{
  "translate": 0.12,
  "parallel_block": false,
  "conv_stem": false,
  "layers": 6,
  "width": 384,
  "pooling": "mean",
  "num_labels": 75,
  "adamw_lr_other_params": 0.0011,
  "final_lr_fraction": 0,
  "warmup_steps": 120,
  "weight_decay": 0.1
}
Rows from block 2 of a small multi-label image tagger, named by matrix and row number. Rows with one number within an expert belong to one neuron, the router's apart. Each number is 128 + 32 x the weight over its row's rms, rounded and kept within 0 to 255. All counts start at 0. Numbers have three digits each.
After each expert's rows are labels from the 100 images, of 14976, where the router gives the expert most weight on average: "patch colour" is the nearest of a few named colours to the mean colour under the peak. Only what is clearly more common there than usual is listed. The data: photos of plants, animals and fungi (iNaturalist). In brackets: how many of the 100.
# router: router (model.blocks.2.mlp.router.weight, 8x384, trained with AdamW), inputs 0-191
# up: expert up (model.blocks.2.mlp.up, 8x192x384), inputs 0-191
# down: expert down (model.blocks.2.mlp.down, 8x384x192, transposed), outputs 0-191

# expert 4
router.4:159126134200098116153129081090108118139121153120147105097126150109107106109118171102146164147093057191100153108102143174123130082093110099150083107116133099089094115150167124152097187119147102150148154119086127152155092149148049142115100109131119052057191074170096195071129139122097078114189144116173166115204056123083127129107109120071161164117167146148154124134098170153135157094123138068099119172153073107142150150099108140151162174155097083155088149116157140155066098140144197155152082113085102099098145128121147118161125134114105119174176166186142116155137109164096131142
up.0:167124123035140052087095167083084122150112208135116131084115137108160128144147067064189114110106129109105130154211127141128141100145123149086138069141090161106123191145152138078165153118115155166182082168159159207099140131138117120071122092119159182075192157132067160096082166080136142129119134119152124163080102151147137113109189127151108162104135112084138148148132171133092124091125179197117154111118120138047114103115151135161171088137103155065134123115103136067209102150058131130109123136159139105113124089193138104081154133166122131162103148129147132125097130110087135143
down.0:087124151079112186119167159104114240117120195099181112169128141158113147170110142132128186111126183131165133127152102107156136194110105080152156151147147097130167077150167111137139102097120092077121096134174169125130125156149061102153125140160091135108118108122125099150120111191109121133061140125077173126166113155124167176131123119093117208136055142181087124147150132174157094150102143129146082150141185131140096108122134123159150136140182148113127089147146114129037155089178115162068134182158157105136079094126122129127121145149126157177137139104116130146129147102083123041
up.1:171091158088143091149148043117147154115125130096093131128113158145155133117092102121189107155098173077132155157100158155140139164077136125147158120124097137104166139095179073145158130095108094137089154134128110148102128142099138082112152122133161106178091133092094049158047109141058064094156174122120151125133073132121152161118160133117125175118104159122135096096116136125158120164090110158119176093113121084134074151148124138181171123087148117079106131180136111133148050146164114104184112117139149114092132108082130123103173098129152107106149113157159116179076164108163130194
down.1:129082068185154106099128120109122148044181080151147108216112113126108105138174118124131152125099136145138091207133153059146097141105169144110134102058100180099152086103128125131213153106113114163149086125118173118139141134107110131128093151123080135149126119125094162107144095163115100177075118105138136127144137140128159167126130194099168103088132121166098145186145149106196135142176155093104094135135109139140082101145119130132140147104160081137151100154102138151148148095163207144107085193207129092123137076115145154147160173117139128117090159153141126120126126142061135157
up.2:136157158126073110133137124143106122076139132144140146103130138156159174120132124124115133190101126131148124098157135082147148101148091156105149109142153149069131080099106152170148087118209088173182211138142147129121092099096098132135080128148148174167113168139185130178170096092096154102085155142156152106138132145094067142105134100163138109099084087187130132091111153047203159126099082144152132131118101141139130147121198102088127127145156138167120148052107117179151118058139141105122137169163101105107157114163139159143146089170209102146038144110188169178131086113143170114
down.2:132103105061216120112126171143189076140160157126099122151118141113107090059096148091156102134176126094118120109134132126176139105135109123140128115132083134148178127120148072065122143145134115068155136098134174139166134099124168129157191107174186122126144138195119056142142158087135111078176103131081080118138129149153167179140169129122105117106200104129110118128138140142132163175132147109163093114144119104107101119067085112146153102191168146146098210129156112127112168101098121181131120107076096103175144114146132135089097129106107106106144183172108157169148102154127075121
up.3:093150144126034129176153114110119146108162120142082089118098143125085163097168169184125159089115146135104160112108140090156134146128131126118108096181113149169084075164122134180143096159099141162154118120153178096142137132162087116126161162110138104092116191084168162125137130115080139179143102149123092132111129107126192066160096208047141128131117058133115173123132143049069141085121117080141085160131131130042144096108134135114169128155103114126185141111101116199094142152116155106075153123131107156161096148133152136159125111073180169114221113167138133083097104163078130061
down.3:168170100128109119107102186148167108105082145082098123121119158131141146214114156145125140150133082110133164095130123170103118091123094112127106041137086114134171151126107113148116066094168170081086135150142116164149100124089179138155134084123135146071151187163131139101141155187153115152113149163192116155108091098111062117132174077160159145046121090125165109108160133156133139072155090181091168117173171135117173221110136100091115093199154226120178136104121096111122115104153106112143128111096122125111092130133103174131141104132129118180090194103148098143099163099155146144
up.4:171105079111120112128124095109140108112127065112152155069097167152131108081158163199168140104098151082045099182113159107107195117141127126189139193052141101168104109079214155182094125134158132113089159133080105193129143109128192127104104142102161111141145193088105123132155170100206135139151119099109103149116132137129150026122143163126173108146100130119074145081152137163157105189076136112144178124103169130155118114184162122146117121138111132104160132189161142128190137140099153156163099150069166108141130094125168114085137172140135151173144126115165112049142113160138138135
down.4:164128135151161081184131096128148144142201098111140101094078105138097079239120130081191108092151181193159130084206102124128121162074142191156160110106081176098171096144137150178165160116105162110135110120154104099090120167189160118094130181100134187098126112136135107156092102100084166121098120153123205095161123129162119131104099136050168139062143123116166128166078128106122156171110156155108133162109106084155114115105115144112118125132127079148082082082078081148100149145096170123170174160115106114089101126138121157122084124144167070165214123135140105114089169070089100171
patch colour: black (76)

# expert 2
router.2:181126111118171107100113090169138125125123127130114084083079198151126163118121079085114094191106158106103115162101180195121105095123110098103153105187154087150138066150145154089093160149111148170125116126160122117183148098139098141135111155104113130103101041159127128199125157115152120112102101150126154242145126083148073132131061145134140148168116169138137103181071143099100152129120136096191106107133145109078117097201139160095134066133117151145081174111149101103102106113094181162092151134115162099082121105108131104147110123086147186126150179111129188129111144125134090079
up.3:106144117122107153159170146129151109130129116118113163098093090118066135070135184116105102164159130133115114142082110133143128173143093151109174089136124113074074146131147100117089150118154127173107134117041162136143096171132128099119149136114149127110127084095192143075162091132123092052167060100073181083130126151161199124122140092134144189113132150122113078166098113127146136113129092170120144119117118103164109126146101124124155133157162146142065179121138164173080128123176100103118138125063134117023125056093128155173064076091154129157232177085130158227171147161116136111
down.3:166139126142111100150136124107135100098093112132117153132150113158134113138180122118047082087186157124112161133115174142151186130131192115105022110156146146116171125083171143144117139174126209120092059132178107147148185112127078100164163146112107117152131122167166064191112143139142127161179139129183084115133142139094160100117057130073222100165121082108120099095125132152148100187074174078185147115102105113114137109128092090136148064166154121126163197070099068118038078098116186060099150103122149163169133118150126093100113147152126122101104129120162158066129143157162078114
up.4:131141064146095144113147183141094140119128109155101108155159125135103160217140153122129113096183047172144117119134154099095183120174096120180148112098168143132100081114108134141098119126092098124158103169159167057074148144088121139080093156137132130110150108141120120122102153146093130186153148134021123086132176159124103154137123099119081151107139094146125156108068119159135121144208185107141099130138149087148131109155109140167135197156142047183134098121143096125141169151196153218099109129156117092115148089099135131138100091131077195103105167173189138127116133143189140096
down.4:143076090105087127172127085113172147083103140158140135221138114140137190173105140109195119153108124101125148132140191118166098184082132163148166150118174129057134089111183134149132116181153120098090163121142114161112133113185078146072165163090138111139118130142115156097111125156161111136076119118100109107129147137111166095133193135139116132130102156108128103132129107131119120058099134107119153122098149124146153154142125169099169117138223096173133121121138119141056171142131149102135126117095101139109105081086112109161130083159108082130147159241128089150148120114116146108
up.5:156134069082109120131144153131174069123186171172151140099139168145099068106128145209142135141182099173147131123126094129142077068164116134155128178102142124105112117178126117149129104200157149140086134119139114097097103073163069121142106121155088109111157126134151128150129093079120144128115130115176127091156102086101170055137170179092195146165085174106149074089175107165123133121126130146125166140118137162128109163108146106129077144088163122129154130129175154103120105095124139164131114127145090060112191136140134192140158148102162161126149066155111096126147092134143227149
down.5:184150123095175134150127142151125133172137157190116132121078057141090125122152120103149112122104133132110125080166128146149124089150138105106137136117124096161110120146142121130093222105088134129080071191109090125107118147199177146127093059118185159223107122117131126108170089112042145203118129165100113107092097170131138116114157129109109120130118116165133189127126153120164157105159087125118127096217136192102149128155073135155161085068068112117155158177124091093118127128095106114074097105134192139141177112176131147115099128107132166157184128140120211119152179165145110134
up.6:092123126056133087098161106122076131089131190086128159138118123117124095194127131068136103095185174114107200084135131130148107140156161105117167118108150130137145190092127116137089148162190100175130140149167118157097106143144123161133124180142148079062152136085189111125136159137117078151103146142065140059133134085107068074130136140107121102169156108120113136134120154126184162135129157090117123132117077102129124166101105155146150190147080095165082156068106121179135175150112152072142125165116090105121127134118059140081118122133171160141074134108125145159117096225123165131
down.6:103131140135109164151151123119136123134127147159155127177099151136157185100187082145205135100104185123116137150144145173109135088097113150139104139125147176099080126086093040161108154148130164078158107146219133160115090145091125135113083122097118073093126133178132112157116118149078112164175103112125148124124140038143154211081108085217066138173148172115114196159159132117153054130131121139172133124123084133153138095175167124155091101107126167084165165067143108133094113137094108102109105132115092206106130117123149114166135079122122124138178146148153123129163148080121145152
up.7:120163156119124162137170110116103116167137160134174075157104154125133169180155125114117079088165097130157180190108136100103113160134189111091127086116071159138078142099100135143142113141196151155178113123066135152149099074146098135083075097152172097088130112149104126096175197141069154135176133092167145172198165129109156127129110099076145090099084095188117105109144131124089122164136171139136091128147097207066107165134107145089147093152128163140077117144164184163088134154090097141143072126153098114076094159133108111139093125072138103151104156192129124064144125131130140078
down.7:132114128163157086107177124093113078129145105121099123072116118133127119157096102198159152102168099150101191150188135188102071131118122117092167115124219107103114133133120131134089114151115135073107136128118132121137120168095175110073124135077128023110132108085106173142131118130125153120154095145120123093131121166067150097118058148130091154118160119125130126122158183130167085062179078152147173174111104153108165173132102211085126136088190125148133137136174137068141087180138104110087116108166069119117147138112104122109080147156105132107142142150120114171137169156108117146
patch colour: pink (39)

# expert 6
router.6:052134099149171129135171165120189163098140121127135146177205087120130104154064149101119103080088108111104086138141159110148095171101105095076172194134080122085119129091151102123079126070122183095090180147118159128077128154210151108119098092091109124166131138128153145128159174146097092136102086108088089117099075100088081103145141177146105161089111169110154096139130127135164097130124172159120201156136131115094113122173119076107108139142155150124135090135089127184115110166123157154160150160165110183160117117144168092112129124166086114127088135133093112121095148077098165102
up.0:109082132123119156111130113145166122174171149152114180198065163090126051123085151152119218111186091155085194096160119121139121126115165152164116141112094156105173108096113130154125117135140153144104156141075139130156122186141087106094151164132104126109123098086178174111115080118164145109145134132192137139121067075154091171105080130127157114156138129113170157189138093146136162102122103120095188087138160135168127113139077124110127101158154149108147114149139116062139157120130166141109100122126117092118141117076147128135135159099121114142134128137216116101147111090135137190
down.0:157164165119100126128174128120138076108072126131084161145103147131161097139127092158128078160105103067116149152105155137118126125151163155101156110134170112100087100122139172165115072133069073113124101130160129127160098135064203141118074097130142146093122174119165124136167148115042124177129130111129179133134138141110130088119150156169084137127188121131087123173177098154078118154146083125133106133139090162154081110147137102165141147174095140132125068060120173114177142096100089144097056079081080168143141163200060137132106132139069081170149111218134070137142148125146170059
up.1:109096142121134115125167170153052098115104170148075180158161176075118101159146098118147099114121151149122097054124163104124131150153127127082144161178141187082133125067149154134160142113105167125129146166167098099084050173068144088138113166139120093111107108153127122134088130142160182152157137124188163095147119137187159141125172147120109084079120108133098214095086135134102107095122155098132074115105197144148118121118169100151136112101073136172187094156147122083132134135094130117144136127123178093115140136133163134105087210148105090069074095139121114131132171165110070135
down.1:125121095155097099113140138073106137121145166144197107133092145095030121087100175142148131160158065112200107140080137099157129111127114140081145131120132189102070107181117115123181164112097149084118135124149107154120143054164135121122148112144115127134174128155113152197154147156118180089126130111152114088114101131167138115125128070152093170141123139146054066148119115157150135198141109149154167123183188096159098130092122085121096122100084125131163188183175133123090170142160100134119157113151119149130115073129123148179115103024108102153181131136089121077139156094176119130
up.2:116190062131136116185078125154148126155178087140144174108108140133076152159125189133077127112024107183136121145116140174058119150159145144105116118194123137167097132141084117159077130116151137153104039154148218177086125129143131126222130138165095191162109108117110125073101104156101178161136129149165108128094109103112167109156224097113075192153177117127159121096130116180057114103159147109093167117145129166118142102135116121138097127105112127147089103127099139130124175169144129187197063097146139138129140115111153147192109135122099061112110128156150143097134166131150123106
down.2:211117152149154153113167169176119166069173137105158104120103114168097116196107048149132151119166078124145123169131116169150075112136122158094104139117161121139160138108020156117171154169152096148140127072111187130120097150148092113111137117168107049113147109144178129157173168145166081130144107161130107146182101119155094162136141126106161108175132164137171133131145095147170074084164104083144112092129126111146190114087144114083100153132175116133124140134125057075155159180161050083117139198089100124147136134097144139149126125108138130156140113132106118131089098106060148160
up.3:120098176143090119161143123090141074158125141099153068130040150157162156121115071142180135124140133116112153140110156120107130065146149188114113093137176150100118134142103118110127174052109113139163060120087167166154106146173171117123164139154166117126146166136144106053118093127134100186143181161119152170120202101172137196170129076096151093133142191110144124167146124105172075147116097129080122102135192100145135131128121157119116181094167085100123091120094101155109121138090138125130158128127140100140077100142086110130107057122139104117216154095150127091167177172157162088
down.3:109118096161150095077154082140135149110072102135136055170141136171166153132087107077166123130106131095115087108089142110095140103033181169167185140133154138146097093125106139120137150212061167168201134098164165194121128142113107132176119152109149132111055130096087101132073143134109128124170115114125162147142068120143108117129145134115101151106146174150117139131110148173112146118130148136160145117160109082127167094123073133107154136148173154129139129110150165145137088126138110140136110072169156092143171172104112118086218166134146120141131138131112110158143078038112127124
up.4:138074143143143117103114133163122188107156132176190136137142113062104116095088112161149165171167190068064121129169154046087148113124110098124172093069104189129173107127186072153088154143116082136101097137142138066103157147128128198110109140111093141119125130095125179171130109183112107139201140117099180107124123129073116052109114129146142124149107166161133140150073140166079101174141088190116182134138126080166045118122154156135128116148161162149087086089103136186133112132134090181134104135209120133141115057133140122208175112139191090135111123146155121108086151142110149122
down.4:102101071120173113123167150083080114123177121101136082096107100160095127117137151174154094120146172143170146152099070106125103073119125181115107122130093092164094081085139081139154141128124177094138181100139147185124088074119138091120093202096091117065094096119133161063138153129126109125131169143163185133131109112091154206131176107122082163124120159154123152124112136123160143085117123096144174161225147096163138191145088057102110196150095102134207082188152134114104145097157146125169133161063107135102149133076057139120161103066105134174178155134151115132136138143094082166
patch colour: brown (50)

# expert 7
router.7:128165158085135155124109090095031092170091096115132104113122155168125132151223128187194063112103118144082141065185172182156147099100106166178119101160115131202128167150102109075180106095115108099123129099178137122121107154106136083155100171187077116171108094151148130154148170131146141128088120186169155161110161113153105230146184108119138059162107102156085160088143157108132127085113170103137132040107136178165126133151171148101167154089084136092190078109145126118183174107139112112136148173081148047113131156110159155083111126173152090181127160133194086115132108137144109148
up.3:152110158128111108107130111125112143128123154124185120202107173122148133077169120059133086186129111124115169147156126136105109083108137173147140162154153104133165163107160119181161169148128147081160181114095152139189136125097108144134134163139117059148161218168131092168155151120080088114147112105125144113125090135132134157119160071114084160046137071127136119138161189079146125124083130146121121100151078165106098182153126107172136141132108154100117211113118184089082117133154142146164177155138142152121157144103056092147154113167137094123151184150096127110097112148155183190
down.3:206144112193129067136141105181134135156143117133132049117106145143133129129139130161073140102081192156144105137126132119176129190175116110079084194152152081132137147091161098084081146146132110165094101147084075134109126133189090125130173079154127166186123098125091098142099145102137143112093129161118135110091144138116114114158113169112119142112138098091170157122138099143125157149075169125135097133167130094124139102193145148126130066139173083045116100145054117126146168104109165111133141064187123074123141112091218110126110170087119149149157170157157160124071112187104130127
up.4:142161152105119100125110127126128237122108130127158100193118187157160102125110087105073098159077159135115221101156109132139097102174123138137078085130074111116121146135119179108126127107115073201134135113134131072185142119111084141146108094149141139137146133123087120120088143132130115106126144057111089125197104140108081135103106138104157147120141125169182040161090179138131139103069154139113098080102145095069134159141171132149097088092098156139102084157185144117139077091172173083136158147100180103125087166136096116158147121146138155139116121170164074146148171105127135091
down.4:150162129091029181112131103144102140115168153142109129071067124120110163119143134113114144143157137169072159158079083092120102173148128151139149136095121159125124156104100161102141117109107135125127121158172102110052132136147128122162097099132137085161175133073101146137089145149133069149126108077138172141103116058139114181116164088139152109162074160186123111096141107128029122094177032131151132174135150151150146163109147086097126122128186096125109153164128074116106156122074143059094125134144095126114115148139129143154085154132090137131062132142153139154108155151131097074
up.5:137085101050147151156138126117051140180160213175163100137091139107138143060117119150205159121139142094107099130157121187143084174169110103126194069136111100117136115138115083106117175109168166109126124104181096122130101131146123134115126111100150134130155179177125109085131158131133100153146078091207084132084078121099124138157190121118173173123130113184141113157165145111155171137139135147103080107112086109099135168110133085157087145187152050140153132112062176137105159156186144128132147127150166133130118113102119126166120088176040089142153154161179148147094154145143148098
down.5:120108179101140127098155120160114115083113085063119123123129128181189093130109136134129101109112158086109085071120140182161129110148129161125145072097116177140065141127178130163093107108132135202142142165029125119165122101112170098142176171136102150130083090160134149098149147062103193090131119092146185161127103113137169126111098114118103127125186094155127150112127115108159143111165132106106200142131104123113151084097146096062145000119135132143117125163105121142241142077121130133137133136145142127110168139139165146043123114167160128056139129106059129128141105120105086124
up.6:096148097163162062112086131129175025094228119093161050106099106136155128131138117166176126136126139143162149098125133167166138175193078124144154116128129195066092115166099142074112146138129139138152128129142120129079128115131121065130133128107124162100157180077150065142128116111089118119082113096160153161178101092131131146084101210143149147141122123157128149136073176103136092134130142081153134139103122117158157124110102115176130161156128152133138097093121085094094144095177123144129105143128112110084171069109061115116108035142108137113120113140118156123165153090113200126
down.6:116132102128130184120178081090109132153135191130080087048169151213066125114091102128171094145098101189132134127101112079162103096133125168078167158105121125094178173177126121130152098174165180141159118082141122119086083127139163136115090108124118136076121128150157093082141112177145098118137141147164192038082147130177076093136115109131138200140145154091161122090144091158023066165140099138055137078139107127166137164136144125150114103140130117121106125116136138123163126104134140158111127166128102146136112132152191142110110179117133101176157163067130126139138165135100117067
up.7:121128106152163080132231130144148173085138077106112052107130144143151131071087141105143106149079138090117177201174148156141093159147177100153143076061141133094161093128135062156088141126118145126104151150072122209151076090191163121202160117098132120169162118116099100142136121119105111131155099095112159151110117110146140093084119144151156126086168189132131104137179096144134153130112152106172133131144140162134118100131149114175137080094113156134112123179156166103080127077165177193102093106189140111102110175130178104149143117107143164054153138129151151142101139104128137129
down.7:144175128154143107125139119081201129161103092062060102150135116120101167117127124169159100152047086139066072148116152186081093104159128107077177142151136114099128115119136158135108071087150160169151074157106145129141124164102128180134141138130139139109108124117107146132121188188126185143147105139122130080134151121126117147073137126107095153122079153123144095124126112146082196105146173126147077161127145152024102134111104129105152071162058132149142070194102191092148131080133142129161122130096139121148142156111136106124113153173109108101058127185144159048139136157076164149
patch colour: cyan (51)

# expert 5
router.5:139128186147118134130136154165128090175106158107142126179138142159137187119126142152123146111156169102171080108136105140132134131181144149105099138163117115183152133094097107130113049120118185136112109097114154133114120116106196084168134142169168161169106139115116088120146096133169157192123148141081109084069155131160179187132141143174088131127124074134055160131167113102135083095122216176090132121125117158166105157127127109118101142125156165132174114160124161176180130169116093086120149125178138159148143137125150136032123085120152129092083099126100152100132164094152131179
up.3:147135144123123160144169133146091130187150128126115151115116127177109121120082115092157130117130125126087123164101105172135140113195148144130122147139110128143106159103139123198100153130173108153119162096077104102107160138210121120135166115043167100075157084180137093150148109167094142125134126061165129122090108118136141188143156134056203117111074166142129113116131127098106104159167109148113091181175143119118067072096110139044111142130172091115089154113121122150138123123126126064184123164136170129135171137126185152182107104104086097075161174099113109176133129145112081134
down.3:148112121065100178152154108129143225111132066071129041104159139134130156122137219112135125161156165119130183169103148146087082146076110111098111167111135109081157166189138147056175095146114114098131031111108170176155070182154122127144153091109156179138062097138096154090110158161123135100115118105166076123157123132135118173136130090196127154091116118096126124136139073133147093070114148095102104095161109106160117104136102091211121108130097148146177149130096100127146098083058095119089138121141105121142124151106069126177125128113156163200067153104101120162170141122113127109
up.4:095176142096141097078147175111136126118135087133175071217101152119139178097088114118129069130105095157085127155078139116162122150085127115117171036085135132148089111142123140145120105111082110104100158132110101147098157119158139200151142221127101071109104164132162117155110135148155125148194147118105155119169143163109152092065108078074116149176097088173112096113123143122072127167139187168168176162145167176128170153130112166109161174135071149151168104104170103175129146145126095136137117116131095104093102088075125122034173121112149134157095124095167082168140155076122124150
down.4:125172134147089154105121141178114069054147138139120143149059153149148095129159119116129064097175120142141149082073115150151072083111100130131076099139140167126145119067143123113079128069123130177155162144128155098147039128127083154062123105137113100093139130197139140145165171134161122103141077164141092132071089150124166187118121149195121127132160125137125101130144173157189149079164150074079143112169152060115160117122098091101107105128062105153123097189138155151162108156138163105163187108115169119109102094108147097121097151110143130188186183161109175154088102120040120101
up.5:122107105175127172136124088167105182189039111127127130187124132140131134146109130087141132072098044119199100110072095131099110104147150195124042197105130101080119130140141086118138105128114116122127196163132099196152122140128121129141146090150087132077129102116183156070152199093076112095186140114081126154140110167123130078120091084110108062109135075102186114118145140124177038131160141057143105106149062179168069144125161143110130128107148150142152133096114157139133144132166129107136131101101120141164123160144127039108126135118104130080121107111139173157165141125147131083
down.5:115151137016094152138127142118105099089147179142137087107116167091116148101184101144098142116108128116111145206136150184141126141105077141133110104126135079124181096181098177119064100101120143133082095137056080182153164132141086176097120115122090074095127116149154113170150146049157088155137137108132151110129161116106164146179133172164125163165129158204071125103105081060134132113144142177160130117072140088093124107133133117117110112081096162111181115180129162104072190163052123121139118088130163129135157150125174134143121177133117090130132120140097103050164161153131171111
up.6:102151164088116135093101043126023177155140112132131108060100181154168132122154131131151111156104131164113127098151127084185122093115073172145104102156087168126109110117133117128219090150152130136098083096111155112152128103064160095102207143189125136170098101075141162102101120140138099163119090073144127157134122141118152129144171126098195071151174101088083089104168146117149138096152103169163094151149164167130111155154137067172167133071109127140175147107162112152228108089113165110150122123130151148137108117114064121129115124138075117127094066149112098121126121172148125063
down.6:135103099135213090079116146126103142097150091120150089089106079179158111075144083115103106129155126105125121108135138097155114117135125244181087094145129139117123130119101149065092158129186124098176095137185123177154137128121065159152113120124089147124190096120078124134129140141092151140121120105121124151130116157099098164080154076154095136101124168141103146118118155123122060175081078056122125075131174051067132128121122182116122156065173129108086120184106089111072134182137192071122119144106158098195133111148100150102103113137105101155135154114164127084142076110067081136
up.7:065147048123176167101148125125129169109197137167108139153137076101106116135146185171167066129148153117152122097180135115065101149099110120163139119142121182100137121088121088155110144104106111132085172160111118222051121120150089150092111159085153144111170161142162080125138122186066168163138141160139127175132134106150114116090144159203141098101181127144129148082160119131155113121144158114146160070157106164138126123216068113115122133170111185112172144105198170152062155084131117108120162103084154153114152080137167135175154101111129168137134066128176097080123127157133129062
down.7:074155117113167165138085112175154152136120086079136117100164116135010122090099125143103164132147118154134133198088147166174130200152119107113157149107116140136117129116104055095144128167153151155143084063145074102187138112102165109143176121155105084124168091114110158143142124069140104086088117161168148124169102084144111135107162126122141113099167165122118141072160134096096168171120090132165122129132141112108121081124104162138091105171138126065104178145130143108162105048202099121128159132164186136130148138081122084127130104087130155117112131146154127165096141110108084146
patch colour: yellow (49)

# expert 3
router.3:064122085122088155121138163081116126158151114166158138112125085122116087142175130176105157094150097181156230115117067055143125170119143115116119115057129182107103197199113139161160139150172114151141145140106101192124169125111104146140144131138172190106149203081078103116083096109109125086145116089105128080105159219077117037136121083095107114099141067122133103077148140136106166130166125174116096130111155126131112121111129161131156165106121081134099166164138089092095151115104091069101112102139108118187146141160002164185202130155134127151132098124118112111172117157158190107
up.3:111147140132102046165143095111132078160134185143155088136077088105102163141130118110137147085148158091168194134141103193114075140178142131130109126114157098083164143160106098113134092149097119168138106087064154094078124156106164125130080122085114173122097139140093109141093083101206082071141122126114112120089157110101152113186069080178064155175104062135134146124131140136124117102131146089138099123110124148145182224153139134178089114150111156212123118193127142070154143153123063139104090137136142127113145070143066134135118142130155157080094165104084108112099113152133088154
down.3:103170125108114156133080090138076095149098086087090100052144114116118138094139152156111121179100155125075133113220159131085135128113131184137109168102102117124127139088171099115134054161126130158143177088156085118143078143111135105194182091102167173111122122167183115141188130148128173148069113145075136154125106131130134144136101178125145114105115171134130095176146112116146161162078117109147130101080114136105109100160144204078150121120161143103099141156106159131192123124126180117078178186115155091113150189103198134101115163189166123057135125187167171167110194116108119131
up.4:092153155112107161110119149115131124098106092137084094097094106156186118137171168094166115033110210158101171144096110161121100157117151114160129199102120135154081209152145071189120164070161104139104096164127139148127092112175130137099134095107125057139131130139096152154075129143130090148103190130132123108145092147121156112138107174131084131126126126152121151112066114118172116130149118090099118188166086129189151094065117092065154153113048105123104194146118146176167148120173077159089126118132122126148171140112165128095135131142132122111131128192070128101123138119121151143
down.4:104127105128131128093141074094142111125135137131137074071133146126096173089146159131159142114139185113112161093184114124084145086222101108092130099167098110182159152115191132142135161150095108112177174113100180137128161133120155166172162163112123127076172119103086157151170150093172139147100040096113203121116119144157114103100143082106147139147150164136102093106206101123115098096142172161121164105056201163115131157148144127154067150077161074095192156137171129118120134114172137144187129132103135128133118067073115091155119089069107133173125157132129111094091112141125144136
up.5:107135122148172146107066159100114164102065109146184130130079141136172120217179131089168117121142135095129154091093086083127139129111103132119163142132110102127105119160130134145139138129159116145073149138146112128114182150093164131146124081137189165118112133151091122142139128083140136140114163147169152087128096126087140073108124181143193151167141133053144132142123111097130157133205097156206171150111110195173114140135193098138145143145107109110053159122135143129125087169101106113106145153139087156149142159163135112098149165141133110073037104131111095052184067137122075096
down.5:163049083134150146147164114104143141112123166132063161140089177073128150045131114152059192125100122213124131090113095145077148127099151126126139082136072170129146180094149123120126159146145169086139063172160170191166120133137122163116151200139128141150148119103148183086148149169049119175112101068157108133094161107095139162122090125108107118119144052166142169118155155135162084119156109152064142129146140175129144136149103095074129099173171095089183062144129122127126122140106146138121144121103148121069101151085131137104080202071076128133157115127112127175130178113124147155
up.6:142152090120131145124204113187081164212098130167170128112127127102126094131085069133118046143151121067086121171141131113132135113160156152113139144120164179107128108126147086188138127081150100110112120162180120152117171174147139137188153125113081131117062217154140105130084087143079169148144154160143124106056089174090128113138164161139095135127060115154192104153163146093137158086151135119151136165160179087115145134110167141134164133140119170128087054122114173102116116098151063105136131096189153153119102105119121176103150159163187065170117122126140140152113156167147080112
down.6:133131127131107149128089148083164124095154094105161104130152179131104106127071192190081107126113093108075128141155133154058142131113138177165128042134119078098114124102051157092130115131177168113119111143114128118112086084167126120137131141142176164127086117090122150118087149109159130131080080111124178128136127067115081179125111117227117126091122168173033107144113136112172148126118149131097135162121097143083107083156093129185072127133149160178110164117089122145111092144094082186114106190141162098153137131150093177164118107139105093096104151133140127180182119132121137133
up.7:181125152182083117118157137156105087126190148137099135116087192152143192138154139075113064075018120151160127162096159140197138155081124093088124127141118169162117151130161131141159128117144149130205094077061128139059087150069118119124170173126119082102150108137163138175137087137142075117143122083162099122100143125094135134096123112122238151119073125150090153091111120152095124135102162164120126185183142124105061112110117144094096103130128114124115129167102091140126146128093150118129105169114113122134155142060093121117129172169096179204157210126096129092104081134113105077
down.7:160084171176154116107144061122171094135135113146163107131128142164125107116121082114140178135181158110119119133087151136079129130150138146171122155148177176127227086147030099123144079160152079145135125168091120088088152106077116082152139121150151135142103137078131125125140133118126168151158104073105177125104118166121120135171093117113132114098139124152170128165180060027120121094117134141111149119096113099090136196119112104162128184093177100168127118135138121187111143106119150110119063068105198117145046142108098096110128103165143081112110125183143161107160123126156167081
patch colour: green (32)